From a checkpoint of a small encoder-decoder audio transcriber: 15.4M parameters, decoder activation swiglu.
Rows from block 3 of the audio encoder of a small encoder-decoder audio transcriber, named by matrix and row number. Rows with one number belong to one channel. Each number is 128 + 24 x the weight over its row's rms, rounded and kept within 0 to 255. All counts start at 0. Numbers have three digits each. After the name is the row's rms in percent of the matrix's.
Before each channel's rows are labels from the 100 clips, of 14976, where the channel reaches its highest value: "responds to" is what is common among them; "loudest band" is the band of the loudest frequency at the time of the peak. Only what is clearly more common there than usual is listed. The data: short read English sentences (LibriTTS-R).
# convs1: first pointwise conv (encoder.blocks.3.convs.1.weight, 192x192x1), inputs 96-191
# convs3: second pointwise conv (encoder.blocks.3.convs.3.weight, 192x192x1, transposed), outputs 96-191

responds to: voice: female
loudest band: 250 to 500 Hz
convs1.22 103:126151115099115125130131111135092130134136122129139151134119063134144117142163135130128100145078191137079167140147129106105170129130094120122132111133116157147114132107149127117112123140118150139107075142154111110126157135099133208098173109146131134140143123126115109148118107123114141139
convs3.22 101:132137088145182107162133153133076131163072136122142122088141109124137099130148166088141154141120160159181140125136111057134159118162112146094098106118112150165142141120113102086103140103118127142127146110128144181133130140136126162106159131086155123125119109168146141103138110121083088123

responds to: voice: male
loudest band: 2000 to 4000 Hz; 4000 to 8000 Hz
convs1.158 097:159151133111112151125076120110131160121132144107156131099116107142159100121116162121141139150139109106147102100127115111109113079134112117095125135139134155141190102140106136100096150130123175121102146130168116116133139138127129141129116135107092122110158235138102114153134144112129132125
convs3.158 104:114123122097148130103127107128141141144161114127125128122117088100143102136168083142118129120152148112131106186102163142144137119132137123119126108094118131133135194110136137089122121158119118098161084107130143131105104128128127092104124120093121112115108135092124086061107100102116104119

responds to: voice: female
loudest band: 250 to 500 Hz
convs1.44 102:114124136074140155133145117149138089126113100101130138132103135143108109135147114109133124139124122139090095112147149080193103092118142176170132099190061162153112143087122117140137145100113152137119104112120113117165104150137136179132128125170109146157116126137140120131131121116095158099
convs3.44 091:110124166134161128136184109155161118090131113150110115141117137155159163154158135171145131136181107125117160134131118194130124139132152103123161137124124137092152101165119150113155114156136172110154147176140167132093110135131098140133141109163126197147148139102103140164121136085139123119

responds to: voice: female
loudest band: 1000 to 2000 Hz
convs1.26 096:170182128132138106119116125123112109116129125158128201060112110132125144109140135166114106136084139095121109135198155124127130139144137145125128147124159154102147135144174136069124171119098139130129166113142153145116157141134169140128118151118111140138107134144145132124135073159168118082
convs3.26 098:118145138108126130140154135113117135124135145134121152133128160083113099121130183136115142104121144136129127169180111113151145129112106116119116122155083124113141163114162093195062117140077110147139142104142133122130117130101167158130167141124148100122146133145142140120119112170098106186

responds to: voice: male; the word "of"
loudest band: 250 to 500 Hz
convs1.17 091:099120134142149144131126134157138111114096115109131137124144160127096148115105102154104064061105136096162131095133130151164104105155139098108118150104134160121157096105155101128155122135140117141118085139107132119058118130122083140103141102119105136171112118152148133124108147110135148058
convs3.17 097:145114134133132136150126122118097095160107116100103132155080126140183121113114121158110152128128151109186127130112141138102161157138187138103152124104097147141128122139092106115184128151136140122146135139112114154146123111123112141121162174115145196119151120108105141136113132130122123207

responds to: voice: male
loudest band: 250 to 500 Hz
convs1.120 102:084145127171155126156133131121108106075092111125109137140137151157122127143143155106065095107134124172192118173163169133141122172222116117111130131117134130092087146138137126149153104124093139126140126101155090160129142143089133136144160107132178109129127142126099106147130130143086122103
convs3.120 101:135051142138144154114125131090140147083167116121139052145080161146147140120169138122089135145147137157085137117136111109108149116132132114119074144107127103154071072149101085139126149124115130132167130088110131118126125142138073094108109129115117117166113133141125126129147119176145107127

responds to: voice: male
loudest band: 500 to 1000 Hz
convs1.104 098:141135141095144142127144139117112115107100122087076121128155074099095174150122184187131106154129116110098096144142122130102125100092158132130133147132117114123158133131167101150146120130130123106104144126132120131143108124147177174114146118111099103155100112102123141100139118134153120092
convs3.104 100:163106085190097128109155136108148133135144122103071121156122129135134087123110159168127140158139131155136142117125098148118106166158163070095088122104095142113097130095133111142106119134148079124121171139091116133126124127137119101163104095094091106144113157112107155149138138151106102123

responds to: voice: female
loudest band: 250 to 500 Hz; 4000 to 8000 Hz
convs1.112 099:146152134122137137147124146100152137096098126139132101115118139138137109089153133105111107111067130162133141118121132127142102093108136140137144213142134124106112195147111129145148124132111144127108127148119113148065128092068132136138158135130122164136090147151133155144137132114130129069
convs3.112 096:100129127128173133120146114114103118113129141113126097147138119123124123098107180136100211122146104128140120134129143111136142155211165116106128146127120104135101111136126120121126128139141134140158114156125164099177120111145148141141159161147159155095141112123110109117146174124174116221

responds to: voice: male
loudest band: 1000 to 2000 Hz
convs1.95 100:155100096107122136115111099118151129134141119179131132126118128116172098164117113111145169117112096110170091077114127146122089114108162136120090117136159104114121185147118112136158156169200152146137131119101104138162123145178109143130124127167126148155153135108151128121139164094135162157
convs3.95 098:159142150126132129149143175129119122090105123180098133115084131119139124167163124115104146152127147136114177140095113146115145137125140174140146145092121115146144106158102109099140111140143154107066136126109170178099177143183142136095097112124090120119139121121130137113140137122150101127

responds to: voice: female
loudest band: 250 to 500 Hz
convs1.140 099:104101094128175137106141108107110101144114147121099134128117138033098153124077161110124126132114130111155139094131100146128113106104117154152079154156108145167066131126108080067142124103149164088115146136147151115138107160142144163137129096103134147120119166149116098135135126151095163138
convs3.140 104:111129077147107116110129128149143148176134091150103135064164110103103120094109146149135132101129160110124142121173088121153096111103130134105139145068136164133117124150107150138146123076124092121114120103096114119120109092122125089126081127117153128132097117135125134144150125117122132152

responds to: voice: female; the word "you"
loudest band: 250 to 500 Hz
convs1.118 093:103122141100135109127125116156129131146117172124118093122126149130119165163092150128092111071153127163094139140141115100172143155160122162128129094101121158109170121136119111139156141136133103138096110098117130119138148146131165095144135119133090128113095124137127134093129118118146114146
convs3.118 099:158104111103139111094109117114120108144134078129105155152130113142167143120150113083069147121135117142111127099112125122124122104133125127149166126144110117122153154143145098138117129150103133133152146105126136117157148098126065122143129144133142148125099118134179143114137165109152141152

responds to: voice: female
loudest band: 500 to 1000 Hz
convs1.82 101:123079119148131116109087109155164138164142148101092141115101135137190166120136102135130092121117167135080074143112118179141096142129154113104130134115098136154110106108185134142178118146129121130095151157142164094132149161118144091168091110143127116120161100115138108176167134106116086133
convs3.82 102:135126157142130177119089147099137118126156140102145100169152147086098177155137137093131099101106130163119123145117136173201141155133113140142076134136108119146093164099102137121185139110125106137161129159157143130157124154127073116135138185074091103125084139110138117112104141078153141148

responds to: voice: female
loudest band: 250 to 500 Hz
convs1.46 099:135102141109147098129102131122119149152092098106120140145082150121148154149112157109120111105109101106111067156116139158134117097112116148145097167118135133160130174059134113137123179131101148110100116113115101069142103136108114122160135110145152132151146115111137138147124086124093135142
convs3.46 101:149138168125110183141119155078055094130096134120144124102102094123129135119111080138124105087126120072145136126119115093136134134106120118129088162117094075147101119105092137136121160091121111139138129111147123124171133180141108165107128151115141123138144148150157105111105149121141146121

responds to: voice: female
loudest band: 500 to 1000 Hz
convs1.4 099:130136085158115154103111132134179168117136134161167122164119140157109129145136133105058122138129131137162152123175173130115144094169130168105135136143133162067139143089115153133115119128069153156112101132113097107132113121134131118110096115137139100135150130115091140130176133172086133108
convs3.4 101:073138150131091107102129125156138150095102158101094130092164122131108145135133150134185132118136091134166135138129180129085138131134116150135188138139162155139148118155133173152127136139122129149128125160151170134114130157084117144139109093153164120112146109141076152160056130132132121133

responds to: voice: male; the word "to"
loudest band: 250 to 500 Hz
convs1.43 095:124122097129168135129109113124113122122122125169118108164070129142166140158110161133153053146141137153165135143136123175137152128109123087106126179170105121108130148095108146130170140113135142130100118144103171123122167137150055136103125118123109141130142149129136151111147133130125127085
convs3.43 094:150124104120144122087090102132095126140107106097116169143075124125156141125147104080112060081101144137114090128109143133106128099095080101125129132134152093119101146132143142102127104099044137117125152124154135137128085125091133131133138146144113054121092134126112125132138078117146126071

responds to: voice: male
loudest band: 250 to 500 Hz
convs1.0 098:128118101121159161134106163134138104089122146203117128151119162148172145153124128132137164124127126127194121148168140167114119108164098099148113147100123135133161162156129111127176151118119126127145108150141111101133131135138077135091143135131195110108148131136139147105156165121148126176
convs3.0 102:129098134121140153184130172104135133126151135231150099094158133115122122157152125153121120158133128136096141172164125114098118131121139168141126164081112119127163089124122101151130132133157115116117121116119161126153153132216121135125088115093091169148144117106118114136141184140113135109

responds to: voice: male
loudest band: 250 to 500 Hz
convs1.100 101:151137144094185123125101137111101142134106143153086144150099119159122106099158091143140128118093125141111119190108115115136110101149130158172146152132135162148124169100097132138160167118141080107141107119121127154144133124147139159186165115152130132165110104107077116162108135116121135115
convs3.100 098:116125183109112124106129140095139128160147105142175112152092143113140146168138150148115118107141122171100150096110150117119102160131141098143089153108122105120165156075085109144128156127121052144131156129116144110127151154108147117133136180147162148112101160168135124148116119127128115145

responds to: voice: male
loudest band: 250 to 500 Hz
convs1.1 099:108152149132124100119121179139119151136150106118146114134112105169112106150159142117145095124134117132089122138138096085166181119115102122140152107113146148097155161093114139131113130103118058053138075130093124134139111126155122113156126152137114124150112164102147150144123142152133160120
convs3.1 106:132119121089108130079115166118105142174134083121107145164124105127147087157087123147118089061127136149127124118125140125134115133103128080133130154085145179135106129076150089137112133091117105105116182136074099120125130146113119113098115149106147144117097138139138125127087134137132072150

responds to: voice: male
loudest band: 250 to 500 Hz
convs1.131 098:110119125124126127143126147157115117078128128127113172166145142157142125110160115138088104056127109157149158160106093111122105158132137133139097079124129118125153130128136105117134098133140135123121145113127125105083123156155120128101108084131137112131107120099131106115125171116122124126
convs3.131 098:116162141127163113103096113132137081157104112093123171096134130139113117142141135116180132150133134137128110171147107144135136148159106152108149120118156134137148157091171129095121128137068120139138145121123117132140115111101111105153137084142090070147111116121088103121162093120114106133

responds to: voice: male
loudest band: 250 to 500 Hz
convs1.2 097:130118124084084154094127087092099116133135111214065121114145104158139091164120144130125178115129134124156105153176141116065118130113124144126117098143141100114125094128141119116147103159146131105141132084147106121165156103148100132137139147144107115171178136126131149138145136133100132176
convs3.2 111:154109119179082127103145111141104127125093155193107137085123112132112127152156122148121190141129140130130131095080122120155150183107156142124092127135117129141157120155101099135129145077123118119077131135123142137133149095145134153150137129126164107113091137113107150137138127110118171181

responds to: voice: male
loudest band: 250 to 500 Hz
convs1.122 093:092122100133145136129127128180126149051118109148131175133222109128148119138134145141066158125167102157129132151181170125137092135139114136115124153125154094134152138134117084100132133110116123141120136136143114161093139129148137129111128148132186113132142126126148120132141181159099106161
convs3.122 108:116018113108133131119148129137174151099112144124140051158114141144117143112128145158171162112145132139102109102116135114124151135085137084155130125148140138150130110183128138122126136131143130148121124115106160088038132114116124122150115178112125115140119132124127124143164109131130146128

responds to: voice: female; the word "i"
loudest band: 500 to 1000 Hz
convs1.108 099:117135143157140136177165097136106133126127184119128184120101105182112109112121080091112132171117081088164101091161110130157106115119105137157167131124081114148137127170145125103120119159211140115158107160148130132126126113153121118110153157138140143097112127134125114135117163108083127124
convs3.108 096:108129170134087127135118114131139137143151127169093115082139076155141107135100084088137104133127096125169154138105086139141163100106140160122145154077139142115147103121118156087131161132154113150136124132121102143141159134138095113132109149098127156085125140095126120135102154104102132139

responds to: voice: male
loudest band: 500 to 1000 Hz
convs1.136 097:155160174148145113127110120107117115117147164130123171152124144122094113136159132141148128105161115117161147137105118143131120135157103099108165131126148097107106171148098058123160171147154130156151155147163163131174162112165125117143132137117138128155149147108133146148091120127143113124
convs3.136 096:140141144085123089119123141111128122139122146115140110130146173155125138139119154143096134125144141125156114144158142134123155165105138139106150129165147125142126177147227118134117113111119121136118148112087151133134109140142143137144099135139123140133185133140141131126136152152129097166

responds to: voice: female
loudest band: 250 to 500 Hz
convs1.156 104:120115120110125127109110128120137133100142163108129140146117117077131085102118157134106140124170116113102049131128151161144116159172171115136128142107097106106160121121152087123126123156120154102074118160102085099107147119111120128126080103155148128145122126136112112146126152176079116088
convs3.156 096:174166130134141106107119146156117124153079126145105114111116145132098143123132121129133132143133114136115142171131172137078117123072147133102094115121197127156111122130168108134123159120125128154092155162093081112095148140135122113143115098168131166127136159146146133108157155087147126129

responds to: voice: male; the word "you"
loudest band: 250 to 500 Hz
convs1.114 091:101118096147147058103126107137184110145139133135146078126115076128139132108115097101092147156147113125101141123138058136152089129116150202096105155127129125116113138111148123125124200124157133132098110161143149154155132153143089131162158124106113137123129140145118123126160188137102094127
convs3.114 107:142115120138140151090121140127169122144150081117117141104139111147104120151138145114113115086124121074117141092143134152125133149113153125163145127134132098079091118100155094130154110122096146125154124085151073146105189102113080131138144152154140123125155141117176124113108098110155116158

responds to: voice: male
loudest band: 250 to 500 Hz; 500 to 1000 Hz
convs1.134 101:133094112122136125085127181175087142115154133154128109099114107151139113147160113128138144088143103143113167136129111144121155131101153120097084131100105066103102138119094125120121145140158151122151164108078126125105108092151108148134157163118129138113165112130155126126102086144119156104
convs3.134 100:167146139125107131107125143093103093084138097128120109129159193104102129144114114099112147144101144132123109137142129112151112152154132145076143135137112149103136159120119166098084107133091151123159145089144095125151105115126119152128171138143109100130133140129154134132102074100155124145

responds to: voice: male
loudest band: 250 to 500 Hz
convs1.89 102:185149132145119125166143157105096157065130132120131140149134166098099116177124145125126110137155094156152100135112127121112124112133084146144178140120137147165142142129096089139126136168133106093120105185121117152137135079168129128173123093103117144095142106110122073143132126158103107168
convs3.89 099:162162163118131124166121116135110145143114120128129167131118178139122117166151154155133129128208125166150168152112132133088152112164143152122100136115123122123130136164155108117159176162139158175147145163128122147113124150107123129107144114138094133147132100123149107158131147159143103141

responds to: voice: female
loudest band: 4000 to 8000 Hz; 2000 to 4000 Hz
convs1.187 096:106105121151105162152201162138081143083147117119114181146145126146163129140118129163098124110170154149140094130097165133110131110124125117153097107160162143151096151115127105170160132147153118095117100125126129170104136116145133127159107141134138150103165148149114073124152117170131090101
convs3.187 109:120091126138136118080126132131191118131173113121144095143156124125183151126123147112118135143134190173134100123130119107182141081170114152129133153129136148149161104151130124101113146143138153122168173135149138103083139120129117146144095105086111114152127114118110145117164109144106151130

responds to: voice: female
loudest band: 500 to 1000 Hz; 250 to 500 Hz
convs1.48 096:141114128108141129140101092152138161113131125136150154102138157141138131112133120121118138001136092128134148101157125122158103117143125106117134168116104114101131125127155130124133129155121112141069131137141138107093142152107156135137138160132175129154087131160170166155137124110106121143
convs3.48 098:117142154180134084132120140158141124151114119142128174100131106149122118151147147121153160136093116132133149097146094128144114120122108112122154095129168194141122141143106135152144104116136118119110121115108079166118192155135126151122139102101133047132122127142118143138151153094095140149

responds to: voice: male
loudest band: 500 to 1000 Hz
convs1.76 097:175120125116144152140176104154126132119169132129115163137119153125123125115130117119160063107123117078132133127116107174149105164167118119127120099113137126118152136112159115139142146149133138148107161140117162081116150120169124133132105123116136088157088113135140125159132173103132118085
convs3.76 089:131139148128129129129098078148137120151083119113140151119144086101131119117161111109159068139104095081100123115120110129115051121126079111120130101133138126105116109123114157134119127116086107139133093141140097120077169109139135123164126124130114094119103110113111070082142108099110099050

responds to: voice: female
loudest band: 4000 to 8000 Hz
convs1.124 100:103141108108151124119133171126111135084124140157124122151141136117115114111161114112099130128132136090162182103143132134133094116097118135135135115121162104144071098086119131129105120102106178147122142115108113121140069126133143148107197132178103097150109142141119106127097117159098175135
convs3.124 106:085117113117129119155137145084145084093093142090111109127109115106170100112115100127111117101142132115127106108109112102139107121126132165141096148113082133103133096113104125123103142204132102156147102082112117144121135139123147104128136095146115115067133123127127123141125124116115161115

responds to: voice: male
loudest band: 250 to 500 Hz
convs1.87 102:132135119151167133128122148130150110140083126105086114111129135150120126180156121123130157133115148140111154112159134124143109134121148102119147111130164127099113137144134121116103113161124165154176118162135140149145150171131104144146164099115133116136162115129102081156135140121094118128
convs3.87 102:107116106147164120127118134105130188129187134141131115146139138127122140107161126125142121143079094122107179124132139144063136133123132086161144141118128159153120095099132142122108124095160156142125160120130101145132165139191104092112134203114152111152141142117117144110104135129127095120

responds to: voice: male
loudest band: 4000 to 8000 Hz
convs1.72 092:128139120144132144129133131178066150101116099138151131164164119131137119124100102130180182073116134096147163103126127128111137132134119114127137170139142159153159139130137145111131091159150154150146140119124148114096123104140077128117138112116133083154098141126136141147107181090146135119
convs3.72 098:157109097117145138132123134127106142129134124154134133144134137143115158111135105143110112198156157126173156137129139116154153130129170125159104145111110108144121101146160105104156128157148120133139114169141114122177126139160134131117112139120142234143133126125121137123120172159134155132

responds to: voice: male
loudest band: 250 to 500 Hz
convs1.179 102:142112126101157140132128082143146145118100197112146139127158120163128130124096148144124168126141126139117110133124124139135160107133124126040127094117123143107161120111096077124116104152163093147130144133120115098141149120118161130107078135095137133129114125087120130125138121133143121167
convs3.179 100:145125148120156105125137139084153133143175167117153130102139157116143095159148119115108128137123118134127108122113115110142137153104138123126142128117099126155116108117128111118140165123104166095109118118093179154085112138120139108075093124080140110135140149135152108111119114133104164151

responds to: voice: female
loudest band: 1000 to 2000 Hz
convs1.15 094:086185105163143140128119075124093119123132129138116129111107096080143159140155154126087087164177094122106119129118142093141111147125108145145108152136120136162109146171115147117128170116143122124151134067161167162071177124112170132155091149127098134129094124106143131138116123119153097083
convs3.15 096:106140121125105113136158162118113109139121183120123124134125114130126114195096135139195226125152135137140133115165093105151155138136143119142141118166107136117149120151170100181095104096114139126096122107147163126132137130162105118151132167114177148091163116126169119134122129098119123225

responds to: voice: female
loudest band: 250 to 500 Hz
convs1.116 099:181140145125109105135104126131149112155119127121115149147076138128112084124135139136131111112133171141093161149108118152080109109144119087132138146138119154081115136078125112142118127139078135093152115186166120135119148148115161131134116091162110174093143126131148131152139121137120110140
convs3.116 100:143136103125137124130139148121131152113110136107118107130081067138128097120129194135089124096112116108126135075167090143089177166117126082176147123126137144157152122105116137137172126103161132073125142124089135171102136167104133147151119129097177142130145131120092128140122117116074171147

responds to: voice: female
loudest band: 4000 to 8000 Hz
convs1.109 107:086117150132135150141173137157163098095087104166166153129143107141111168101158134116120151130113154152142131153135111110113090079105127115161151122163114146173132125134171122124126107086128133147118120128166102147116105091113087134160172136126102162127113111150116163104138126173137142122
convs3.109 097:168117146126147114142130153142140150085171132138138134145103109095106148120106076138138161125133059156085111107137125069121126130118110145112127136095140130164113152114150130105094122141143093085174120098135103145106174102141171088089060108109105155109148074110138137122122102108128138144

responds to: voice: female; the word "and"
loudest band: 250 to 500 Hz
convs1.74 100:132124134126152115132147126165127133140132128141116135082129064105138141142157133113094133152116167147129116180157124119094157120124182120105134126123115097107156131109099139108099186172175166127201120133160114080111129156128135163124119168145149149106143118094110146144115132122120157084
convs3.74 090:144099158108123151131126145082118161103138118096092117110111121119129126082107147159126138099127144125129102161133132118110101084147126115153092109104108083156140070117118138151121143149057148143066109147163147135105096108095088104095086120106149137137127118133128135176129049130118110134

responds to: voice: female
loudest band: 500 to 1000 Hz
convs1.73 095:134144141162115107112127111113177158098117099124108146131155133133136108144143132161039129151165165140132145172146162120125114151180154097124142099151125119119134112152137116140136092122092146145111143111144098133155138126108176129094131066142104164136150135117111153123124108123166103096
convs3.73 096:149107116155124146143142131143121149105153133116121142127076142127138140128116094205169106111173092155132116147121132125113132119114147155147129122119131120163138138155168148149111113149154097119147138163107145085094117113113128129134126140130083140157152159126156149138137124183157141144