A small encoder-decoder audio transcriber, trained from scratch.
Model: 15.4M parameters, encoder arch quartznet, encoder widths [192, 288, 432], decoder width 320, decoder layers 8, decoder norm layernorm.
Training: adamw at rate 0.00089, batches of 128.
Rows from block 7 of the audio encoder, named by matrix and row number. Each number is 500 + 40 x the weight over its row's rms, rounded and kept within 0 to 999. All counts start at 0. Numbers have three digits each. After the name is the row's rms in percent of the matrix's.
# convs2: second depthwise width-9 conv (encoder.blocks.7.convs.2.weight, 288x1x9), a 9 kernel
convs2.0 096:530573526531485481477454442
convs2.1 094:531487490484536473548456581
convs2.2 096:454525533535578551524503490
convs2.3 098:523510499495509538591527443
convs2.4 094:574442497536514488462537533
convs2.5 116:468478473485520536576559532
convs2.6 089:536484435524576501469514467
convs2.7 115:498519528442458522559564505
convs2.8 119:556429548512466534505515466
convs2.9 099:486502484436475472507590483
convs2.10 091:481455496504558583476535505
convs2.11 101:496459494524581517445461472
convs2.12 115:465480511489521532518563582
convs2.13 107:518494541506419563462498517
convs2.14 090:505519590541484517532490550
convs2.15 095:454487501458580468464538513
convs2.16 080:455464416527512509461532523
convs2.17 097:490530439554562447491507491
convs2.18 117:496541486509490574545446457
convs2.19 106:534519456521589520494459480
convs2.20 107:520515455588470448506517496
convs2.21 106:486458437533521549492459554
convs2.22 097:525452500574466529516474556
convs2.23 080:511492463506542455506528591
convs2.24 098:556591548511505493497478493
convs2.25 168:470475475484477447431448465
convs2.26 085:450477444431459537502482488
convs2.27 115:539609468497504499494498496
convs2.28 104:444499535481475495531580459
convs2.29 081:478532507469547556495548565
convs2.30 104:465462460580492480536459518
convs2.31 101:516529475477561508454436547
convs2.32 115:467517531463449519569528453
convs2.33 110:442529526515481565546546524
convs2.34 099:484522506541482435505567553
convs2.35 082:496464493505456408534527526
convs2.36 071:511478466501484486478433415
convs2.37 092:480544509470514545447447556
convs2.38 102:502497518550528446429480450
convs2.39 141:511484513554438438549529506
convs2.40 100:464494512475487522576481426
convs2.41 097:459517440540531435482483537
convs2.42 097:471504479485493489443403486
convs2.43 094:570509491446512524489502425
convs2.44 099:503496465537524496437531421
convs2.45 092:518490487527490424492533422
convs2.46 126:465505431464482509535570525
convs2.47 082:521543524467471477464556569
convs2.48 097:519531474499526426507563452
convs2.49 116:448486519508534420482491555
convs2.50 090:423482459475445507538535509
convs2.51 115:495484489533506411437514527
convs2.52 110:456505502514425429463488506
convs2.53 103:551527521553542525570492479
convs2.54 087:432502514507485522526510411
convs2.55 078:443449485477456519556533535
convs2.56 130:543530543510520492433548549
convs2.57 096:423448486501540534542530506
convs2.58 132:582510450504498512506430504
convs2.59 106:518533532552534554522524564
convs2.60 074:539573481540502506456541544
convs2.61 107:403458479480470480510513528
convs2.62 098:489501508463478602540520507
convs2.63 132:520518480423539553451479511
convs2.64 099:545526453522432552495509461
convs2.65 100:503505571485452544548452485
convs2.66 101:461552456502532450559471520
convs2.67 085:543499484468486525413449482
convs2.68 079:559568465453472501496460522
convs2.69 095:505512536516515445530591487
convs2.70 097:439422466490493447488512513
convs2.71 089:441503539455422501490483471
convs2.72 115:513480471576521465545456460
convs2.73 106:499564500428465515551531515
convs2.74 106:508524461531523422565513483
convs2.75 075:546479416545527521495538494
convs2.76 109:564455484524519480532569471
convs2.77 110:501461500515517479433434444
convs2.78 099:496560482437496483572519473
convs2.79 075:486528482511503525500611500
convs2.80 125:509494534471436461534573485
convs2.81 099:511590549505497462525528469
convs2.82 104:463512575421492519521500511
convs2.83 085:463520481487583460446510475
convs2.84 081:501515457532488533569490573
convs2.85 094:478486465463539553514466573
convs2.86 096:480444479516514565449450526
convs2.87 090:487511496482491461420430471
convs2.88 085:509530459493571510460489430
convs2.89 095:524520413484482515486536559
convs2.90 100:473460418473480529489472450
convs2.91 093:522512532464524587469459527
convs2.92 083:459457480518524462483546576
convs2.93 097:442524479496455546551446519
convs2.94 100:590529539537496469468478503
convs2.95 116:501489510497434560514425520
convs2.96 101:522551438536504465544541464
convs2.97 105:489529546475485443426465523
convs2.98 114:513529587441492528484496466
convs2.99 100:595489555471523516520502486
convs2.100 094:493502538526434435517554525
convs2.101 082:532535543498541483487514589
convs2.102 081:531491476542517546497506593
convs2.103 094:502493505504460412528495436
convs2.104 088:484496516541534527539471410
convs2.105 093:531441570524540514495497552
convs2.106 091:494488420579504491480502467
convs2.107 101:483516496481488570551474572
convs2.108 095:498470531552488434463562489
convs2.109 087:459496495439512453427478472
convs2.110 111:504501515509510448447582540
convs2.111 092:514512498485493533595559512
convs2.112 118:511476499472481565569459456
convs2.113 095:506454478466476489571558462
convs2.114 108:485521484522510444405472498
convs2.115 091:469505510562501467561490432
convs2.116 078:535561550546505513501557537
convs2.117 096:492512573468508558456462466
convs2.118 114:447537449486540444483542525
convs2.119 100:522484518462426555511448524
convs2.120 115:465520516469509458465568562
convs2.121 099:566576508513493477549503533
convs2.122 092:498506495476561574434507509
convs2.123 100:532557494457562517478476446
convs2.124 110:552510530505574522481443468
convs2.125 093:497543465452577502540489462
convs2.126 090:533534504490468479489438418
convs2.127 108:556491472507585484503453525
convs2.128 082:501498537537499559521426454
convs2.129 117:511491513490438508597506476
convs2.130 087:530464527581513496532553528
convs2.131 088:519515506481520585563537521
convs2.132 089:492482506581548468450470527
convs2.133 089:488485461431519549556487458
convs2.134 095:494552527513443455516570481
convs2.135 111:507480511511543532438475580
convs2.136 089:514481469513506428415506483
convs2.137 093:446551516567490445516473494
convs2.138 120:524487476519495502555588544
convs2.139 083:577553562465506518502504513
convs2.140 104:450571450499526465536465508
convs2.141 103:528539493464476532587517536
convs2.142 085:490495466479482506544566578
convs2.143 099:484470547456512570444530503
convs2.144 099:573547550538530494508517540
convs2.145 073:547505464471468514466486414
convs2.146 092:505516479473520530449407482
convs2.147 076:519426485429480516538482473
convs2.148 078:428490489478466501582508526
convs2.149 101:483449431506460457466505547
convs2.150 102:570540476500488502580525510
convs2.151 091:556567522447484528457520512
convs2.152 121:503489481501496509448398528
convs2.153 071:538529533490552576536472519
convs2.154 108:442468486426545482531477477
convs2.155 106:505482527468580506463565485
convs2.156 110:497512493512580577540510499
convs2.157 107:541512451496552467478430469
convs2.158 082:502504510525483432447458435
convs2.159 108:459535488528548452480560544
convs2.160 105:465518526565534456436472493
convs2.161 111:502523451432528471460451466
convs2.162 108:514465508494457517585473448
convs2.163 112:478459488561529434449477489
convs2.164 107:423467487481469444469491458
convs2.165 100:500512513543425542552459479
convs2.166 125:479493570480447547503454537
convs2.167 115:494515496513454461582486442
convs2.168 088:512503533482508495461412440
convs2.169 113:495531474507553467543432549
convs2.170 101:476514511521435468554561535
convs2.171 132:502513484409453544510465490
convs2.172 110:547524444520497483420470520
convs2.173 083:579492577483517506502512463
convs2.174 107:489515437538464497540569531
convs2.175 109:491526492503453518546458585
convs2.176 103:517514511551484407453499506
convs2.177 115:529502493501501509547563585
convs2.178 121:535541531555522449449460485
convs2.179 107:541487451578469493499541463
convs2.180 112:526488513511521427464446558
convs2.181 102:473468506532563434448525502
convs2.182 072:459471513518535454487497589
convs2.183 106:494525490501550444427546523
convs2.184 107:542491528552577521507482452
convs2.185 095:483523558480477435451517549
convs2.186 120:532425547477473547469469493
convs2.187 078:452482524507526556534522575
convs2.188 097:544542477489506539422540527
convs2.189 088:488506519469523578530521570
convs2.190 097:501502465514518498554591538
convs2.191 107:501474522542441515529443439
convs2.192 067:500511545518489479479483397
convs2.193 107:528452531564502537559536487
convs2.194 107:502542468462572537466470462
convs2.195 104:512424516569458514528521514
convs2.196 088:451539537483456511568542479
convs2.197 082:445469451441478549502499541
convs2.198 100:518509482539412513505442529
convs2.199 089:455477556477546545438488501
convs2.200 100:533489538535516552450513430
convs2.201 091:497525480473567532466519575
convs2.202 083:514515542450485553426535505
convs2.203 100:521466437534524455448472460
convs2.204 092:492492464461506566487419483
convs2.205 105:486505464570414476508508500
convs2.206 092:506525558502460508458577532
convs2.207 124:473519550467530545531425485
convs2.208 086:545485554506581492546503519
convs2.209 104:525460543558438547527500515
convs2.210 091:458485518467521504437574532
convs2.211 117:517466547506441575494462494
convs2.212 099:484500514480557586458474520
convs2.213 121:476522504455498532513554584
convs2.214 106:498465490516457459569560470
convs2.215 108:463510491465488533530403514
convs2.216 103:539539443463523558535539513
convs2.217 142:464463486487500520536553583
convs2.218 089:535440496511506535585468502
convs2.219 116:505490449540580502473445500
convs2.220 105:521497498516430416482534515
convs2.221 090:530472491499490557580452476
convs2.222 106:481493426484543570521478476
convs2.223 089:529551485536562537477451464
convs2.224 102:475477508492512584461540446
convs2.225 078:434495503476478489565566517
convs2.226 112:525506438467501524545495422
convs2.227 085:562547544546476487546539503
convs2.228 097:493480530490394517532501523
convs2.229 094:555511471510441512503439447
convs2.230 108:426459498486512521547552539
convs2.231 085:491499488533542467499402522
convs2.232 078:487552459517542430540465492
convs2.233 108:548521479520418475544505460
convs2.234 098:517447490474462536542558551
convs2.235 128:484496500508534536559548577
convs2.236 092:479493486457519592503452474
convs2.237 100:462479484460447439456531534
convs2.238 100:481529508460585531443492496
convs2.239 091:486494411525503567501533503
convs2.240 078:558552520454538519477559501
convs2.241 109:511517479486557458449463433
convs2.242 090:463499504446445440482551476
convs2.243 105:523531582573526502513493497
convs2.244 126:513511489444492573534472441
convs2.245 106:507526486533517505502419426
convs2.246 096:525473531529422569482500504
convs2.247 084:531476517502542521419444475
convs2.248 103:515463485536481424554530465
convs2.249 068:498497494474474463408444488
convs2.250 088:512501480526507451416461546
convs2.251 096:455492583483502444488456504
convs2.252 088:470418550460497498453522492
convs2.253 100:499519431442475561471527498
convs2.254 085:498465469530550481472530582
convs2.255 117:438516503489445470432478533
convs2.256 071:493473458535574460475529546
convs2.257 126:506535546524481454438451458
convs2.258 103:468463574506435525492515536
convs2.259 085:585488513514459562482487525
convs2.260 087:456517506495582457444493480
convs2.261 087:529518481506458488520560584
convs2.262 113:475534504466533552487456574
convs2.263 123:488479502527571557541537542
convs2.264 087:547501475515604493479492497
convs2.265 097:542541506431499483534539443
convs2.266 101:507484464565447449502555512
convs2.267 089:485454548450451569507494502
convs2.268 086:481521462443474580522477472
convs2.269 106:460526461483571444509517541
convs2.270 093:459467481476443466471508574
convs2.271 095:530520514497495496610484477
convs2.272 106:453495546484439569511469487
convs2.273 104:477508532465443581537482491
convs2.274 098:494499493452584445462513483
convs2.275 087:508474564465498575514526543
convs2.276 085:509472518536481450422446489
convs2.277 081:464482510454490478598511517
convs2.278 080:539490477528506461461465416
convs2.279 117:540503493521517487521582569
convs2.280 096:447522474584486505484484551
convs2.281 092:530460556432517534497482549
convs2.282 106:441482474459416506466500501
convs2.283 112:505506420450532536504458463
convs2.284 050:547474511530555510488553433
convs2.285 086:459492463438509499499565556
convs2.286 080:564521534491496557572511509
convs2.287 119:481475501574473424478532501